A small audio embedding model, trained from scratch.
Training: soap at rate 0.002, 13600 steps, held-out accuracy 100%.
Data: trained on synthesized solo parts of chorales (CocoChorales), 44.6 epochs.
Rows from block 4, named by matrix and row number. Each number is 128 + 32 x the weight over the matrix's rms, rounded and kept within 0 to 255. All counts start at 0. Numbers have three digits each.
# fc1: squeeze-excite reduce (model.blocks.4.se.fc1.weight, 48x384), inputs 0-127
fc1.0:096152089175130141105127112125169026124189174148154255088107086084128203136127146126125138146140162113116129069095151106137179080210140123091189163152162177170152083118109155111133117163131142131103091115152047083113126105167126165144132154157128123095058162202098173140077054152137118123122238175118124060079106136153110108175211134135188071087095165092122147108139123077133107162147
fc1.1:126168182146173134065139150116165103123156113114117121147109132141103118135142137127152176146117147110107130130148138129114117097134133112136131115154133142122139145102121149108130061162120130139153108133147136115118154139143128091161160078163127123135116105107142148130106137121146158092153131147099150107096134120141135146116148118138170165133120127184136150128095153123142151137142
fc1.2:112128118140137148129168112117151134145120129112152121138125144099146149152127165154122102136155126109106097155153126128147121117141140074161177089130099084148152124143168115135118115110139112085114182098106129108118106123151163142144133145125129118142137156152120099119102137150142123093128114125156130134142102133093128137130170141171092102131111131147118101124119156143123149133130
fc1.3:208150145147172122078049125178103174164106082163076136219135172095055126141076123108087102184096165130144098135142156122115159106098139075112111108077131169101100200100123073138122072117196101139105150073088178105158117085132126124181072152105094162100125097077085137090188093174116168172119081148194108182157100117169152160130146156093135114190106118070089072104140142103045093088154
fc1.4:128170145111185138164100170164090139175138152144078143132197114089150136155140137166096050121109126114088149119112157138155110139146141092146093110115097110078141088125124114142097106157114105104114152091109154106079149148150147135178112116094101100157098155119126127147105123155120080119095108157155073118154157112064130177097121150183083153142113130141127133079128089163097099105127
fc1.5:130131116145120156109065078111115069175128119192135117116157106110062088114110129163163159145131096128173174177139091134092129098120174123124069183125103153115206110149121146197144212154143177196118121014137113098107080136144180075150132130075141109076027173179107255184170181106096078084092102206037082129156192149189084158041135167116121102146130125099120126165134105099094139150152
fc1.6:132188165099119127131125105093124112130128160161115154146101149089153131121120121127104130098165101144068102118104154141160129148145112130165157143160141122150150133161130115118141093111168167097127138113136155104139164103150137112145129163110120158138148109103096138135092128154135150142119123148118122105156127141163097126124157117124130129109128130117134138126171132130154139135107
fc1.7:141148117103104122166113140045162151147121103164110098067110099092101070155117115133067088170064107071065101100097048172123199127086160164162128117109094144144119171107141000131151182087152064131136141062109115110135039177176127159062090095119152157222169126132098097093134108097152120136131090121123129102086127072128169070108118121045129094215096174119141154141074169086062134166167
fc1.8:126094089162137121130127160091109126141106117141100110142107119100110156103129118114147123140124126149108090131125144168150112105100107110108110123126166125119100159091151086155174119147199148157097180081111104156121173128112117145134163131119188078126142166112120129117159147103130154106149118126132078089141118129168107168086154105098144105173172102156121116118159124165064114143158
fc1.9:155146152088211142173095125147132061125112087176169112119146112147086120135134132073159193151180097081106127125139136160159119090163112080226146175118087139088096152154140082161093110128086122155116137132158152178115185088145138127196124109089095105173163102155101129153143092144144233038131095151190066062149065123156141146095170146077119141094155131130164170138157136126102190121139
fc1.10:194164221081228062142226137099157121088197068086107134031110152239143118126151166120037133147130146094051166176104087180118133155115076095098183147042124158155156123168099095158135173103117066131151066204102119172097095095108109169163111179101092098121137065109071177138134164173211145165144096125140081122060156096129129070188137136144129145089146069159125087110125222121140119100121
fc1.11:111171108154163123168154100202112140145166141113148153084141108092127105086170188138082137140162116119118136111210158086157105186180121187173171125134143171112129127114142122122116095134154109104149081090103093131170154161145118125174100161118105125123078118173116181158115124158166119143142132154105132137183165136080089133108123081109139111092131218140121117103087118144157127139117
fc1.12:130137133108151127153128136090138151134138154090117124156141129117111118088140131206111074124126076101070112143103157156087100125149102145105180151162133155112180155135146103167136116159156168134153108161151161117133131048148131107146116166174175128169153127126123145134126106099148094134143104099147112102164117169098120121164124154165135121082132178156095121096153115167132125133100
fc1.13:099148131135134086192136101099166122098093170138150133089093128102156141131153081090186097143168073145101135167108094134112128123155143082187160111201163148071128130113144144122107082111031182123156106130224092159136127012124100122174103157139104126141139130142129135122189127162136125084119099168173151160166109124116158054133088182141119080145113161067128126151109098127000175101060
fc1.14:090132066157090156198102159091129151094091123147177104145116102106138171084151132100122097157073143151167132112143235054097105120098120181142068114158139161146047149113148182130132169134136152089155157201130096150165139237067156172081174139159136082143139176142135104137157167176119108144123151098095151180140141114065136161141121112095157139102146168117198118112075168109171115069146
fc1.15:099119161133108175130182131137132194144120146122170142142156078152110137075171043104116117171131103056196089127170134119097132051120121056174121101132116142125163111149076169175114097197125137131130138058176124134126166127159114136143129163123105135135118121163101130191209135190164143131053172096100110066129190140033121125126073150164207114143076166088140058124140112118184136125141
fc1.16:137073175087161111210176117153153118153118183111234114126068093118122142166110111150135142101115147151072111093102139141193129168104107127109186109080122137144066066133103165132099120164095080176086176103170183079043122043094151122166051161120101080153156169185114135160190141098128114065133086159090110111095065158148131121148191163171074163107145121091108137113127194138065121089139
fc1.17:123096156179128141147103129083197182107146110131159127126135106086103157173123150150108128100121135122099118109157128116098069153154119110097156171089102157083159099137120137171099092163144099158116113111137118156104132123124089106165121106124144131126091107154129118132152106142184145060086154133092084095135128106182132125179166123171159137100132098054091092062096113142103123086162
fc1.18:132171123145229173085150112155140133142109097166109135135097079095076134112056137127100119124087111163125145165184111154116058151151151156083099181131136109149086107120133078185083080149168109181111139124100136120131147122093100148152119130167155142141177111147124107150159125148222190126164123197148153134103143151078156135133110131173129175134100140130130138139130138147059151123103
fc1.19:117107056116103172128169127095138126139160106096135112120114110180158047189139163191187131088097060138180164057141117111109121132194149134133169164108149054163165101208180114064153154094152130045109124201160101112123125174158134152100124120119220128114162179100176124192101092120188126123090111089122123080039153122134116102156128146140102122233129145157196126118138091077152133108148
fc1.20:149242133147157084148062097077095153098203172062081131129172140081105162143107123058147087141146096053130136138134087103162040147179148111122147145061092187144099109153161106145085107132159089109100117093129116167123155174104100134145100078111194125063139117190154155070106095198092122084128158175139139097179132196184058066121136123075172113143125199132093106163114114145165117034158
fc1.21:159139150176105116131155187091128148159142116105162125127112109119137119121136080155131118119091094097127164090132136166155133125124091111138178153124109118143143164115161114069116095121095139116120136141080117101093176077117105123187118140108117108090127122166108143166137139131103129135150114169120126085188177196144120091142156163136121065149085122113129136127162156093132097130121
fc1.22:128124130109144077110122172121105115164096098129190120170120119129084166134114167155136069079091086115122153175189091222174176122108069181147143139104136108150089178134130101130106119120119103104100092074130125139082094012077171093123163161116074061125164137148131139157170150188165109112155131087136099071124127157123150172122102158112132085173124105099058150107119152161149145178142
fc1.23:159121176147119116161139138104148163148131117110098164124127081127114098126140130103089135090119096106127119106130096165132155124131118122131093103150159103175164120133094132124116123174145126115138174095136133110124155157139156127129091111152102098137123103143126164138136126148103137103195149117129085125157150113132156145127109128152151127106154091147092144100120150104138153182172
fc1.24:151082108090125058129133080111082154158198159067139152162026182109088066099081121111140166112136114119150141157129121115111204201151069161093098170129097119132129095120099159148136077118042117176091117092146153107072134052125178044132072145192123177119071152060142119075158132162124121108128135135097181083135089082199122086176159158107108107087172133107146170018122124150167155096092
fc1.25:082154162161154178123153132126113161157105163112128107139114120097113135126135149128135145158170101156088132164135095163099087131172090136139135141123087173109146105157117119146125110114117177138099141156085158088083152137110147075127123099158134109158164158096083124050178109178153117106126135127154111149150145168126095117103128188125147130099141135124140122125073103191090122163130
fc1.26:119197153089122133105185072154066133123125071135148150149165118091072090167061206111102131125126180105122112116133159070135128136098140088138144125110110124086161116131161106169166106136130128179091143202120165148091133092132138134150128186195072113096195184050171133088122170161176113177092065134122085088116084114072104106108168152100089124167120120111089151060077146157142143145075
fc1.27:196086177183096100099154056141138112107085118125116103118077139091126105145130086112114147180072090104144086150185097132122157191205109156082116125080151179131133058125129075053099112106134111115099200122150100094113165131147168148146112127074130100138137046166084136126176133112177102093164129178102165093134141151093061128144118072117139089170065159106102154086138180102131145114166
fc1.28:142098099116105133077147122127115133178140098135094117084120112104135123166145152139126095119150110153118132133079146152113165099122126112148137131120132118132144120101130096102142114169132142129161141117150161097143153153148132122145138142131093087123138167117108142104163145127107133129158098116119120115096102122135101124129115120128122063112125118134124155125141141108109091132128
fc1.29:139132175106173170173160113146099107100120148132140129130121086078158123158114135143130176130104086168108093151103145171129133175113120113163118134153038072111133121173147115129119112153147148129143123117128125161126103116105174160112134134127082110123117140082129136134159150150130135145146112177136098113143116145086122118148125151149123111145124135127137122147102091126076148153114
fc1.30:097112194109155199136075135168143077076170093125137117102114104087128179121129135152092155189192096081156098138100126120213120134158085136198094190124098165072187142109120118129093110124109059136147185089187127085099137070109124148132106144130122174114175091151138069164175103090148189083108136129155069122095101151089104097144137151146162147154107137128146178201144087090060149112046
fc1.31:109145114105126145090074213101212093141183140083134127189169166160147131067186108175080031129111080045110157154020131146196088125165120089092094144087119142126151134116124097165209154164069077190188174118135154108113132148160105175072125185102157082085134160074097201102098134177175126200107094072109093108094098182179224093161095116166139115118135126104206117070173131113095140098255
fc1.32:113147123192150156125139122165119104148132164109099109138102136087115146151131126122105112142123091156134129111129109162104113178143181145126136151144098129105147155097152105098109084142111104139157093072099094174113136103073128165156085123146087074127155122129123137108090109127104126146149113108101082104150122141148120110082117128119093072089128121149142132106151109129052123105145
fc1.33:178119091141121114105161112139150148170147153079104125090106121106138137112078150130145097103136149097072119126116142111155175153108123147097126161091159137168158182144081102157161107128137093170160113092145116144079144035113119133135159130114114109130116117157102112121156140154156128132083153180117144122192133166144188147164142207161141159131112112118084082143114113129075098109178
fc1.34:148130116132122118108140133138122138176137169093154159068092106108140113162105106095120163149077158194117103162166144171176148097161101126154123107150113060140139133151120140122114094127143133095191160100125129141134137089127119121163126106167086110113115144156128151123114119145148132090151138159092142194134141125123103173124157144179143105136129082099112113173123135145076124119117
fc1.35:126127159121137105163135140085100145126161141148120172107129166125132102132128134108108170109119153138136159144157145125128144134133084165127117112123127157105164126158131110134144146110110134130113147131084120111097142130157178130149137134156125128105143103150150154139161118156161150119144129127146108117149121138100113137123162155130131143115139129125101120101131078153164137100141
fc1.36:133142182135130155125132140113158138150153085144090080122099132107149158144094111137142142154135123090151147148097147091093104110114140165186146144110142116098095153104144118102113098114149148100144138105122150094102113124127100136138124118138140149102158096184116078169157133076136170091144139157125150080128111150105145164134144118115159080155140088124146120145106136125065126156129
fc1.37:172130158077160150151102124148193149176154148087095132152074132052082189163121156106095104174156120051124184098120114157146149137164107091102117123119134095146132142124102137166177094150105060166085128086136116134126148095115144145139117157122080159152104021155071086087115150146113209188097128188056080138115105150147079146109177092117171182135179125096074154121121055124071113144156
fc1.38:076131155159145148156104090154108152168180169137185148067085175164097128060124086154097161141121155126143103096227143132139081125157197153191174056100070149073106117126166175093146125149142111122041149123119067158135181105153137153197084112134148109152079139190127133109121182099147132117138119132063082141148145138147175151174119180194141100082105091076088038109140130199091094182113
fc1.39:080152183138198127146126139113103053202119150112132179056138159071103155102183139107093153168152132150146170147154151148133092077163134103138170121100086141166103074101121090168163112116068069124125135066144124169079141156046132106152115203137117080136156155160137121112106172182083202096080139082169139097163131122112134133094147127137150164148202131127147183149109113150121141189166
fc1.40:143136146128161125101145095128177135179165094108123098115119159137043144156097117132085145105163165153113116141082146092145123137159145121087081106102099105097103095100119103160143163078148132146136059128139077141066141061125075131114159101134121146119145092165154093117140083109076114090107117131105127123136129144177113123099095152132115092159131121207151166082129136184101161139109
fc1.41:151119141102181143073165139110114183120094113155144160127111168082113133128109130077126133143125109125159094136119137085111152108097129115157130147111154123093139158101127094131159147114092166097099165132147075111114127132132125107137083129093123126123126164127113156060182134153144134126155108167140107144123117151127153074125129097131122130124161129139080159138155119168117110098137
fc1.42:125102079169131098127095134148144093119206075155130183159159070114104149090144100095110144098034148118220101142194110181173136172107117136133118189123070116142119145160107176118121052152054051127139204144170140102070126121104127188108109149093125109215115112194129184122081091160146191125093160156143038113076084146150079101094157039027156150167118181173091100143152160127178139192200
fc1.43:128137160120182135127142108139150102105128145120136129115124097124130126091130165117093140136118101100136132171150122151144109158152123137138153113116141083143141132103117158113151126135115094127156111081080121130095138155132157120152108101151091119101157114170102162144159120147169134127127127149118133091148072141099126145096127154119161117111119130119085111149126113141143145168136
fc1.44:115115140134107077148129149081128135135138175188132185140093096129107138124113147090118162206094101120137135156185181096140124123125123129128143144144068157140153228150115148135110154134121138105145145077088079093066127122087126190139095053102126152159176120173180151149152142175153184081202093125154130137127155123087141131139162141130169104163120125122125163150191118135112129123168
fc1.45:099112168148137159184133128098115148114138134191122129115141100076151142042118159107093153160163141129179162105144089152057124101078159110097190131139124173074125148079151152090157093168151099115148113113181096186080125183129166113155069119154153103149163085110088124109203164121092202106146124152152092150122107044143163121069145143103165150150170203167074170147121163187132110201174
fc1.46:153111136162195141164109124132119122139132133139143184074093099081109112159109134107087134136149138115089084165155162132103125102107164122147137153086091096138132145115105119164123134115136124125119101097144121135051147123078139113157096103124132107128115179105124118152174141135123122108127152190142131161128116077122141082177159132103129124172161119090109128123147133154130154169118
fc1.47:118168127186140132134106190104080174100142154163082140133129105072131184076099159117153121145111143123163145200130152127130150124180097096143118139116114170129119103072143135198126060144146133131163137070166133172092115109159140149137086127159120095148118147174168147141083154142155142145132096084180139099129109133209127131152155126080115131132113137147082143162130122103085120135102