config.toml
train_examples = 39062
hop_length = 320
targets = ["instrument"]
widths = [96, 192, 384]
beta1 = 0.95
merge_dims = false
weight_decay = 0.1
Rows from block 3 of a small audio embedding model, named by matrix and row number. Rows with one number belong to one channel. Each number is 500 + 25 x the weight over its row's rms, rounded and kept within 0 to 999. All counts start at 0. Numbers have three digits each.
Before each channel's rows are labels from the 100 clips, of 14976, where the channel reaches its highest value: "strongest on" is what is common among them. Only what is clearly more common there than usual is listed. The data: synthesized solo parts of chorales (CocoChorales). In brackets: how many of the 100, against the usual share in percent.
# convs0: first 3x3 conv (model.blocks.3.convs.0.weight, 192x192x3x3, each kernel summed), inputs 128-191
# convs1: second 3x3 conv (model.blocks.3.convs.1.weight, 192x192x3x3, transposed, each kernel summed), outputs 128-191

strongest on: horn (58 vs 7.3); note C5 (28 vs 9.9); note A#4 (27 vs 10.6)
convs0.61:488489478492483520499542481498487518537522584481526524482483505474477467491522518556508466515487467506501537519511510503566527473506462506545484484492515491505556501487495502500479490518478482
convs1.61:487455483503481499498494448486477495508516530500514507482484503497490478479487534513539501506486509520547516516462514504542546490463501471506538464481528579487503489535489500482504467474545465

strongest on: note D4 (60 vs 12.4); note D#4 (45 vs 11.1); cello (38 vs 9.9); instrument: trombone (27 vs 7.2)
convs0.160:551491540484511469486503517498519494521547491572502514448518485524480464484527471487494558507485502548522502493528501509492508480485475472509536521483485482504510464518493503492508484473448536
convs1.160:456496557475505503481495556464497524531522461531453501467493472490466492493523468480503499500540495504482489507501480508518496465485481487455520512505485484495496515540503506509498494485497478

strongest on: saxophone (68 vs 1.7); note G#4 (44 vs 9.4); note G4 (36 vs 7.2); clarinet (32 vs 9.1)
convs0.84:457511510466503478475486502474478487499512481506512567472500524461522494514440485474499478498479525477507473491518515555511514510532466471484485472501479478503488524467502503485472473481508506
convs1.84:512512494523503471524503512537527493457522477497472509494479563501543508491513480537543516491511518522496485510494488513504510508532459525500519497517494519510487485509468490447484490498528471

strongest on: violin (89 vs 13.7); note G#5 (50 vs 4.1); note F5 (41 vs 8.2); note G5 (28 vs 6.4)
convs0.88:521569484509494481501477502470489498506487476549532488511485476495531527513527477450484493462489484513543493467499510536507483476495489540495518495528511533496516454512475459544489521505479448
convs1.88:484543517488516478497485503521507514511540486545459526505470453481431476497500497473506518475479508496530502488497504502477498473474478536552511474508507491532545516498489503520489531479476490

strongest on: horn (88 vs 7.3); note D4 (31 vs 12.4); note F4 (28 vs 9.1)
convs0.34:489477542522479520513480561476488476502480489489450482516515499483506484486497529521485542520503509469547465513538513455497527508521492493458544524508504506509447512494472527535469457472533462
convs1.34:528512502448522471502498476511524518484475501496516486501531464522494490498483500505510497504445506494543522497448503529501469513498495501483480495491565518477460464464545553524466487452523491

strongest on: note D4 (66 vs 12.4); cello (62 vs 9.9); tuba (37 vs 8.3); note A3 (29 vs 8.7)
convs0.164:544511494486494532486520490516480548526464517492498482475498526486506466509480536455541456473555540535489494519533520478500542481508494458487486489459480483478521505507482505505520501515483494
convs1.164:519521482506513510493531533560512476512522522488478551514502489508489510538500512506539542517508506493449557506531480479518500479494470541514492509514499594487506503480477541546504487478523511

strongest on: violin (48 vs 13.7)
convs0.123:560509507485461490527478517489531540483473502466460521489466511535535494484500529533510493490443488473478494489489505526467517496529524544496498487514498481481442545539492505497489463492495496
convs1.123:509506494530496549509496497467474491467502556490480463522488517567480514482453515495532493446477483519496517528503489510546506454520486468527469476517539508497495523486517524500513495506496471

strongest on: horn (86 vs 7.3); note F4 (30 vs 9.1); note A4 (29 vs 8.2); note G#4 (28 vs 9.4)
convs0.174:535482488467511492498477523501480509503468498543511469525478501494490516499516523489539498456498515487535468507495463454497494510531501508461494501485490496497490522504502473443519476471537466
convs1.174:496517522491471546503459506513507470480507478518520454520493460522458517475460519517496505480473443510511494495513529496485501490495458456532513512500476515486544503489493499504478473472474423

strongest on: horn (39 vs 7.3); bassoon (39 vs 8.5); note D#3 (28 vs 2.4)
convs0.189:466494517520468490475481488452509534508537489482507501548512461519516523520483506480482490533494494459505508468490488520469487486521507492503500499548532530466505495537503473515503477511486447
convs1.189:491548472469480452497523542492521500527558486552453485489530490518525515494495459481470493447507460459513503482466465512519493486499501478497445496546455467480466477459468520460476483518487447

strongest on: cello (47 vs 9.9); note D#4 (45 vs 11.1)
convs0.92:481511533487499509485500498474503538512537476484500515490472489537543490522511516517526517538513487506495498487463501475563483469538465471525473550517488508463545506567514511526506465486467463
convs1.92:527503506489486514520497500501481473499466502471480474482503482478518553492546507544495480511501488509487526516457536510534492497528474488496459508512512536484529494539522469505518450462475535

strongest on: note F4 (43 vs 9.1); cello (41 vs 9.9); note G4 (35 vs 7.2); viola (34 vs 8.4)
convs0.8:471456469470466523510492513520499500522502486538526431457482508480488482523468485476466447564461472462502533491506518465502476495482472527525504484546445501486458480474535558460491506483521503
convs1.8:507461488483456525476450539508488488475494529485487513504479470508522488490477479510492477527457530466492529478455469511494490530527476458529496491472492510525493505546500486478532493525507473

strongest on: viola (79 vs 8.4); note G#4 (31 vs 9.4)
convs0.103:512502465483463508492467471467466506514534461455480538480479492472501498453462527513457506471500510501481505467486513487511488482501508497497516512530497480492522520493449519497495493498499477
convs1.103:554484524500511491488509500546487525497499468441505499492508543509499484477522492512510543506524503523507467521520500494487519448543460503529526514479492475507501512491543471461486496509493518

strongest on: cello (96 vs 9.9); note D#4 (82 vs 11.1); note D4 (45 vs 12.4)
convs0.114:471478495479485496470483473458527499530517461458529528491516501502444484505519485495485465512541499496540492480508480539498525459543483528458527510493482468522473537519529452461474490538501480
convs1.114:512522511491519519495478477502471521525485488466504480463511502490511489503487489495497522484525494550503434523522518460481496489454471474545502495516499533500479513496477467487529498483519499

strongest on: trumpet (96 vs 8.2); note E5 (60 vs 7.9); note F#5 (36 vs 7.4); note F5 (29 vs 8.2)
convs0.110:472491512530463520516479494500512479502490490509502461467535515508529519510507485513469511464483446463462489534468528481482498485546492503506539505513512517504516507576502523537466475527485557
convs1.110:483483470529513467521476499511501490492486492514489498476542460488548516517549496454549553501479531487537504500527502507491463486509470475459452528514516496516510504485534480539511504495469548

strongest on: cello (48 vs 9.9); note D3 (28 vs 2.6)
convs0.144:500517493496479497512483525463477490502514507464509478486520558489455502574480489497514442478504525503475514504512456506530540526513491520549532508500520434522551507487506546496471481529535521
convs1.144:530522492482536502555553508523537506502520459492531466482492521490532505549502472507501515522562557488465462494515526456533495509568484536473505475523523489514566513493522558485529484501504545

strongest on: note D4 (94 vs 12.4); trombone (93 vs 7.2); note E4 (49 vs 8.8); note C#4 (31 vs 11.9)
convs0.91:511509518475517529517503513526519523550473527475433512494490487483508466512469485524489499542522481570498522522509516487532501520499498514508498486496506484490470480470483493456504484529481488
convs1.91:562505501520503461519532513499509523508467464498501492502560511536555506580495497521496493479535494566500517498443477520537478504509468472506482514518544532513541493486543537551515519486499484

strongest on: violin (100 vs 13.7); note A4 (52 vs 8.2); note G5 (44 vs 6.4); note B4 (28 vs 9.2)
convs0.77:511529488489511465505474496472492509492474437457506470495496522511519509494465541520524434484505506494493464495507487485501503517518511450507530537483496478490473517473454475523510529456526516
convs1.77:487512496507496471501495488504474498505502458523509518509542539478531519476548493520570463474479473467495565484563549504500496503527513471509502485489510506507474449509497528520509550494540533

strongest on: horn (100 vs 7.3); note A4 (31 vs 8.2); note A#4 (29 vs 10.6); note F4 (28 vs 9.1)
convs0.40:476481483448516471501501485520519503512502457497495521494510544496501502516483494519482509508505502468502509507527492468483480552502487487529498534464488504555467480507506518485552465490559459
convs1.40:533481472474519525451464454437511491489486518494511476519512478540469543514510525484496502474528496471478486509491496482547501519511539490516556471508488595505482484454542519463522497489500478

strongest on: viola (100 vs 8.4); note G#4 (35 vs 9.4); note A4 (25 vs 8.2)
convs0.43:494502482500507533529512527507475535523515508493498486555502481497495468438507487574502508503484544521535477551553469505543529501495486545517476528528554485442537466536467526498485562471476498
convs1.43:515515502526506494513500496457507485498521509481495491497446473490493494491498512498508539493483520483538533507523514492500511547506500495496486508488526521524440502505469493558533485481476484

strongest on: trumpet (61 vs 8.2); oboe (33 vs 7.4)
convs0.187:475557492476463523514525534513507522476487475543444519518497517468474483537516501524478503425501507490543461464502495483502447467505495470482506499499513517508479506513514501524489508530517487
convs1.187:479557552516493544485519531500501544516515453480508557500472513493487521476498513476442500551493521462523531470527500504492499511536500520528468488531481524512510504492512508536480524489485503

strongest on: horn (96 vs 7.3); note A4 (33 vs 8.2); note A#4 (28 vs 10.6)
convs0.125:509492502502503532515486490452472479474485476504504473489515517523504521491516543475478482464499510509533502514506461497472462521530486516496550554505527510473487487469486478535498487485534441
convs1.125:527581521530518492548506451493508485490521516468514497561539482474483478512467451510547465501508523480467489513497470501507498527500515526515511490503529510496486527496502506517505496473472497

strongest on: saxophone (51 vs 1.7); note D4 (32 vs 12.4); note E4 (29 vs 8.8)
convs0.111:517487496458524510502503523503495508524472494459503452500437490476528478486480509498501524472501506512486540496517546526514484503492515515452542443509536497486471551478468487448501516521466521
convs1.111:488487497486532503510443534518477509482528501499545487498487488499490473504513519517476536505487513482486465520510547498468506484543522495499518532494508496476517462515536534540499504497519538

strongest on: violin (76 vs 13.7); note G#4 (33 vs 9.4); note B4 (29 vs 9.2); note A4 (25 vs 8.2)
convs0.120:499457431486515471566513498495518545488520526471525516521488484509468496495479522493534472473527525463507488512588499488477514481491514484504535456470482501510483527470468541497527521481529526
convs1.120:513508502492513500501523495517509488470541544505578496506502475522421517472516490517478501456511514502534509519535534471465511506550483511515517465511542522529475495469514499483534474473517478

strongest on: cello (86 vs 9.9); note A3 (46 vs 8.7); note D#3 (30 vs 2.4)
convs0.145:499501452492494457475466477484526496546495507521517558490512522516467509489502462500452472483444508489468475513531496498532485497476482494538537456535499499491497477520494569459523481504447467
convs1.145:528505508514461469515545496473500509510513489517509496526511489504478472472482507525507515491557490526521498508468478540493552483509520509469476509497526514497478501568498526480513494487482446

strongest on: horn (100 vs 7.3); note E4 (32 vs 8.8); note F4 (29 vs 9.1); note F#4 (25 vs 8.7)
convs0.31:496469497488506494473522516468503491479509483510480549485535511507507508524523534527500497483515489513510541500508462483478463464558477507530504516544536477513508515527515518457459459458510485
convs1.31:501529520462498501452551516508479479524495465517519499505493508470478570532516431488482509523470475475506518493486518475535517522481523495521484493479539494490467476509510502495521452461485479

strongest on: clarinet (97 vs 9.1); note F4 (50 vs 9.1); note F#4 (45 vs 8.7); note D#4 (34 vs 11.1)
convs0.42:473527504461510466529547537539521496478475444567510492532484479472499527509497491515503538492487453507548498500481480453504533469491477480498488538514485433476485461529500490517517491490515514
convs1.42:522433531475487451451482553483502500477509527494505482501503459530498556503484466468486529529432479480515462454524494508459463478515549489481512485489531525492464539490515461529478502478492434

strongest on: viola (74 vs 8.4); note D4 (70 vs 12.4)
convs0.56:493473503478488485516517524520507525489487474509480486527495478493483508496497493465472512510532470435509478525571504494484503484491515528501486508487492511510477457514518464499465513507482547
convs1.56:515458485503532475503467529490472535524486496537458484496461488498492519475479518489506452509521507497510522542466554503410512516488526460533518478529528493476442517456510511467475489497529511

strongest on: tuba (76 vs 8.3); note G#3 (63 vs 8.1); note A#3 (57 vs 10.3); note A3 (27 vs 8.7)
convs0.47:496468502477502547486493507486482515499516454515501559533538526503517501513494504466477494492484499491516510518527481478455482479484526525430538525495497518489460485511549515525492483485502527
convs1.47:493482508513516478503458503460530515486483501569470466520465506501514497510479480461493497505464494460532478523465491466513433519520528490463467502482490479480478516452520520545500502462464499

strongest on: tuba (58 vs 8.3); note B3 (47 vs 9.4); note C#4 (31 vs 11.9); trombone (30 vs 7.2)
convs0.1:520540495511533519469502518512463516506496499476506498488488492478529529490475516522546512471487482545512509462510528500511458550516512490466497513535489483480494474487487509524451528443454519
convs1.1:503469481477511480485464533460431520560469473511508491459502513483494477520487473507453467489450524514453509527473518498509517500459452522498487495479475547486524509485468531494497497498475468

strongest on: violin (57 vs 13.7); note A4 (46 vs 8.2); tuba (43 vs 8.3); note D#3 (28 vs 2.4)
convs0.79:480517491534508502502501472485548503496462528495519494447486487506515483510529527498555459495483448499511515521571498500501501502474558524482501514509461501482467529475461531513562505477509464
convs1.79:511486519519495491547490492546513475476542546450536496478513502456488500497526521447556508526514515486466468553536516529476551506524508473500468526465479548496483500491475483474506483519553516

strongest on: cello (100 vs 9.9); note D#4 (87 vs 11.1); note D4 (39 vs 12.4); note C#4 (29 vs 11.9)
convs0.98:510515501493486520531486506503489481520483440499529530492474481469474493560507499519519486527506566487476499520490438561549489549511484523500537520512525458521495509543535523507511457502528490
convs1.98:509511491484534508487484564515515451483509457501505521478507494454493541495474481472473513512490493506526550464503543474554485537492501497462530484505535457532500509508464530511517496508524462

strongest on: clarinet (96 vs 9.1); note F4 (89 vs 9.1); note D#4 (48 vs 11.1)
convs0.80:484500477478534522496485507505480486468475464519485519492492509471494529533486473455533538504519525540493507481495471496490487505507532499486477520511569461482483502473502467432460475525491523
convs1.80:527470530497539494509527502467483517537504528498500508516518484547458492572471497498491487534530491483462493492509527505470491498498577484510495511474474494484510550513488451463473459513508478

strongest on: tuba (82 vs 8.3); note D4 (39 vs 12.4); note A3 (34 vs 8.7); note C4 (28 vs 10.5)
convs0.191:493481493489529479502489469501495507448481464436484489473480531493524494514518485504537528487493532475465544516453492475525477505517487450516490493470517465481448511489468495505493564544486539
convs1.191:521485491541529501495483474499473487498473509450528485479514483553509524537521531503517517480535507546472509497514504503495490517546484463532457512467518476500522497465504496494518570506519512

strongest on: tuba (99 vs 8.3); note G3 (37 vs 6.2); note F#3 (36 vs 5); note D3 (27 vs 2.6)
convs0.148:492495554505499469535482505520510502511482507453498453490503462545441507483460473487569524526543456473470481508524509509531484486549500501459491491527493488492544495541511484482483462480487505
convs1.148:516479458515528502508477490520501547496521504518528465533505468501503518466528503556475478542516431534539457469487491484509492485455513511508478465507483527517487484509529491520510460452504457

strongest on: bassoon (63 vs 8.5); note B3 (56 vs 9.4); note A#3 (40 vs 10.3); note G#3 (29 vs 8.1)
convs0.50:528493510518477463514509509489484478489536473502481542520497514502462452492469468448521497500483474533502474533511456494468457498504478487447475537533542476505507529498478480494485483523477502
convs1.50:482497516506477469476491454502489496496497491544446530486468518524528508527502510522444515502487510562519519533480524519437514496520485457503523509498482505515506515484510486449511490493475542

strongest on: tuba (64 vs 8.3); note G3 (36 vs 6.2)
convs0.23:512513509495536508490495504478539452515473495502504470516544492487509516526479499508468539483499508420510458518555451480478538498512497535533481489509496440499489529441473496472486450457486490
convs1.23:522516525499507548517532487503507496479516539473474494550529479529520507488484452506515495512526481509510523512563572480487544495483520544496508501523518506482513511487487475484530490507507473

strongest on: cello (51 vs 9.9); bassoon (44 vs 8.5); note D3 (31 vs 2.6)
convs0.27:485505537534497538513527497473479519516549461467503477468541497489531493545489490470503454507481493550521531536503510477511511494524540498464544511540529438490476492488523488492465482517479530
convs1.27:518530500535496535514527542462453487533540483507464513490512492513502499508530488505495505496501534583486509552524535489536492526516491559497519479548460501538517545497480483484484474509506518